config = dict(
    dataset='synthesized solo parts of chorales (CocoChorales)',
    input='log_mel',
    codebook_size=1024,
    arch='crnn',
    hidden_act='gelu',
    rnn='lstm',
    shampoo_beta=0.95,
    merge_dims=True,
)
Rows from block 3 of a small self-supervised audio encoder (BEST-RQ), named by matrix and row number. Each number is 500 + 40 x the weight over its row's rms, rounded and kept within 0 to 999. All counts start at 0. Numbers have three digits each.
After each channel's rows are labels from the 100 clips, of 14976, where the channel reaches its highest value: "lies over" is the class under the peak. Only what is clearly more common there than usual is listed. The data: synthesized solo parts of chorales (CocoChorales). In brackets: how many of the 100, against the usual share in percent.
# conv: width-5 conv (model.blocks.3.conv.weight, 176x144x5, each kernel summed), inputs 72-143

conv.126:437489536492465481539536590519491481502594442467516513449463545518578451493507477616419472494490517482609519556511498449474468478548459424562494498530522539520496569527500554489435538553432447495504471477550533605524
lies over: silence (99 vs 12.2)

conv.48:512537552540494483544483550449472516453476483450541459462456527547483492484483512477499450563582482575468557484552487482480488432496572595499507524519488523503556486541526493505420450501535494487440528494572452514543
lies over: C#5 (26 vs 3.5); D#4 (25 vs 4.1)

conv.35:532560493485494483478481474596473462501495478474499517511530518480470477519469583490507528495392524473506486531505537522396556496533555552441517594496509480392488484481531549474524491455519550494502493508500426528520
lies over: silence (100 vs 12.2)

conv.146:464462424452477475478533513557479501493517484546464555517511428450564561424503500479449485527525437498504563538517468549448501491515483530458528493485424480552498478443477513564522456448487529505588541509490556551473
lies over: silence (93 vs 12.2)

conv.95:443569510517517469483511458509530509521473468477549507521541491641507485468554491491486485478511454442517538500498539429499471527448531557551462519549525497507505458482486504453449498489458525483468541492465523532497
lies over: B4 (28 vs 3.8)

conv.65:537487523509485482484522538476525496477549545472419516456424533465535526455487528466467524484475451487469487602478466420518502472489556512546639536440509472492470491497506455508489512508555591432436441452462506513577
lies over: A4 (37 vs 3.3); G#4 (29 vs 3.5)

conv.73:517534513498518511534475468507459518483558494501439455485438474463529510548504509505539575541521460512503487477482528499525508544520518475531474500477458552469509533536454452536455490524517482497446431555450468507475
lies over: silence (100 vs 12.2)

conv.132:470455517489452565511535543516471467486522486428508509502587526547501482487456480578553539532513440539510505477592508481482498479555493530549533494459541467554524519449487514480492446468438485435489647519456590543539
lies over: A4 (51 vs 3.3)

conv.61:561481506478466540470540481502473494526554501570514489468422550511561469529497492502474502485487496500483580504531487468524427501565510501553603559457488514491499542482505530522484562513543555492533475499522507505476
lies over: silence (100 vs 12.2)

conv.66:432516567494544534520460517526503459526455480525490414424486420534477513459499507458453564479490506586528562443523562505490577507505399522589522550529463439502528451478418525454468544464516535470482575434491526558484
lies over: D4 (25 vs 4.4)

conv.160:481509431481545500486527517507430466417473452537491441525500503426496434535484549528518438524511544514552491414588514442495544482529508500461477511445521535533476471591492503526467540453477474542474445472490537480471
lies over: A#4 (27 vs 4.2); D#5 (26 vs 3.2)

conv.33:484541424446484499492494507499511454526464496441538457477544476517533527516541487576515416521523569512532442483472521512501473534493566462570493549521535516499548488458518440435527536455509467500484481519497456508443
lies over: A3 (36 vs 2.5)

conv.5:418521475478554521543486507488435505534509499504521528462462463579517462441470480461490541515482518518470519478530536468440454442474575594569573466465543393529447457555501449488506562453524549490468583501501497542487
lies over: A#4 (28 vs 4.2); A4 (27 vs 3.3)

conv.124:438443532502480495457541451394468549473505535472465512520556503489489484498593506527577503540497452517534500457534533461455532382481507485539530466510509470448539483494457505523628494466490565525463479551432489485471
lies over: F5 (49 vs 2.9)

conv.29:488535616530469517421484469508497541498444510421426521472514493580483593483524482503487522530514542482493473487475470448501567498482568442483490483462470471508450489555457435438408441504464518616500513455428475522508
lies over: D4 (40 vs 4.4)

conv.97:524465573528514412464467510510471505474558409545498457462475472471458505497549521560530490533479545493435553496479558492497431532447499469486576481462539518457484423563507476516506497540486508553475461412466505495532
lies over: A#4 (43 vs 4.2); B4 (27 vs 3.8)

conv.149:503516517538501468499527529530478542492480555559469474555462499499505529522524501540479511527537429527517533482442548467490522522413486501477491484446526506539588518483439551410499535564476564536551542525486439590511
lies over: D#5 (32 vs 3.2)

conv.69:493529599502557480474478481462543469393542468495491530493500472472525527528476519549517531537522507449489484476480502523500590451537590461463480484510472492465483521468487507486496519606491517516535496462500494526520
lies over: F#5 (73 vs 2.7)

conv.17:450530575525381499482489529575499584542498521492499512507516427526452522514419535480528469476498531415477467550573508525512490490465493469507500464498562472526452473475546528497542511536417491527485500477519540493459
lies over: B4 (40 vs 3.8)

conv.55:467482463469511463517503476508471593536520453458533545491449524521454541550499422534448471560548502535490452512489470491456488510491461545522404504497526501519505489522437488446497514436502561434429475464475466545507
lies over: F5 (28 vs 2.9)

conv.59:420504486499465543484482520475517515507563495450507525458509469437532460578483497489553541457601493501592516495551518497514457496517533504498505500442474476519516520464455550462482493499574543507512538489561443540456
lies over: A#4 (27 vs 4.2); A4 (25 vs 3.3)