From a checkpoint of a small self-supervised audio encoder (BEST-RQ): 39062 training examples.
Rows from block 2 of a small self-supervised audio encoder (BEST-RQ), named by matrix and row number. Each number is 500 + 25 x the weight over its row's rms, rounded and kept within 0 to 999. All counts start at 0. Numbers have three digits each. After the name is the row's rms in percent of the matrix's.
After each channel's rows are labels from the 100 clips, of 14976, where the channel reaches its highest value: "top examples" is what is common among them. Only what is clearly more common there than usual is listed. The data: synthesized solo parts of chorales (CocoChorales).
# conv: width-5 conv, stride 2 (model.blocks.2.conv.weight, 144x112x5, each kernel summed), inputs 0-111

conv.73 104:470462477480411489501510501493500490535497496513462472480482474487509482513513496506495469485532446552532510525495476541504522512507503455572483479529475531529511512499535541531473486482508487469546474509465529526488484487497507512493550503541501509506511501498502491518478481481486474498500527493493545503489519496533465451485499483520
top examples: horn; note A4; note B4

conv.2 106:520526512475501527476518506521470519526534502558484461515468546479506474490489490499550491453465428491472493484447524532514491530513490513491486492510515516526510474482491513493541497513508440503499480492495488515480470497508484477475497528511469469498499506526500534501490460474508515492504474486525437540511498506472545502520507564481
top examples: tuba; double bass

conv.84 096:523481498488491483486467475565483489498543493488480486497452480499488495556498476473501472496513504501511482496451511507451513505521469551516513506478488476499501458491467475508528551472452516501541512577496500502465527471476509511506482475487512513512460523481460505521488485487500504456512530484517527479560482516516486493514509486464
top examples: horn; note A#4

conv.114 100:511544448500520498501528520472542527507513485537532505503522521528493509470536506489487542496514486548528477506498484515503461503508469468525468527496496492506509469548494479494454532493492546538479537518493489488483536502493536557516525540470513460503520530535496502529475532530539479503487509461484499537483489531485468539480516496519
top examples: horn

conv.111 102:530507477495497530527516483480494528498480479517529498514478460437513476508490541555491465495518515479478530492514522533498503543536572514499499502466451526490459523464495496499507495545506501542477512512515521520515509540502510506473493463527528469473508512514469459479480526510466493509508526462503519515531538489444512500523488471485
top examples: tuba; note C#4; note C4; trumpet

conv.81 099:509481496454483526524515529512545472521501502497516515535480492502496477505466522496502524449482517495462502479470542515526490474531505542534509527498491539507509486486484492557528480475527528469510474465473486564546526493512540526471508535497490521501500477513563464514469533491466499500520473513474480502493458491523509511518517540479
top examples: tuba; note D4; note D3; clarinet

conv.52 102:510500520502533502509484447497491482507483490526499509512474489530497509485473476496465568476500508503482502548468506517572511519496483488486488482480537522540581497526471515511527461526535498491514506483540533503473502526471478478466486526422506484496476514502469518488505512490511508503497443523473499503491487529544507509521476511500
top examples: tuba; note A#3; note A3; note G3

conv.99 100:551529528511475516460465477447486513513517487465493508517538544488487504520462463537484500510499476477544518483456500527498508526490474493485495476470488511465495544461537496513523503453494511491470502491470478539502532495469467488538484477477517509470473551514502469526475502505487527483500519505525494484503502532516501570547521505497
top examples: violin; note A4; note B4

conv.96 110:488548483487543494477505522533494476522520536521518484568524518431505539484461521490493511516496471481539522502511516533518517481494466529511491514490476499508510453531532477516493537536481482484473501501483463509498521502499479548510455526543517487493515510481421490511502496491527495474529481517509470448475481512504498522502472509513
top examples: tuba; cello; note D#5

conv.106 107:456489478484503517515525493501505497506514471475502501475509523547491506407505454511515490508519507515495493480502436524450520552482501492536516488509496478479507457497492518524502483519473516483546476489493483509509529485520501523468485523516477514511451515506476468540504508547522501523507494544541503451463541472476499479517518480474
top examples: tuba; note D5

conv.113 097:473482479475489490469481481497476497518531543459482536481526441506509488499482497467525458487528483493515553464529470471511496453498535463477496494523503531496511523482518472523453523494502456480498545453490494524491493470471473457505490474506459467484502499488502500487536480523470456496469477490513448501485490513507518484505551490486
top examples: violin

conv.57 102:516456513493470499506513491540512471502534539498451515513525533456473503471514498530479539496497512511472504516517491486526488479484494562514466482511503564535476487510492499524468510445477482487469503484509535523478488481495524501534482501468556515539461509502525456455514515488521478506533513512508552491497485501493455500463505534492
top examples: tuba

conv.98 106:505526509499490554555513490454479521492494513498510504496536525482528519476496512516538471472535480544545530507467524458507495492508496468488489462465536517542450508541497538505524518478504536503484493489492497501447501502493500447503510515546504528492527489507489525540498517516523473512500459494483463505445524536506518506507457466498
top examples: horn; tuba; note G4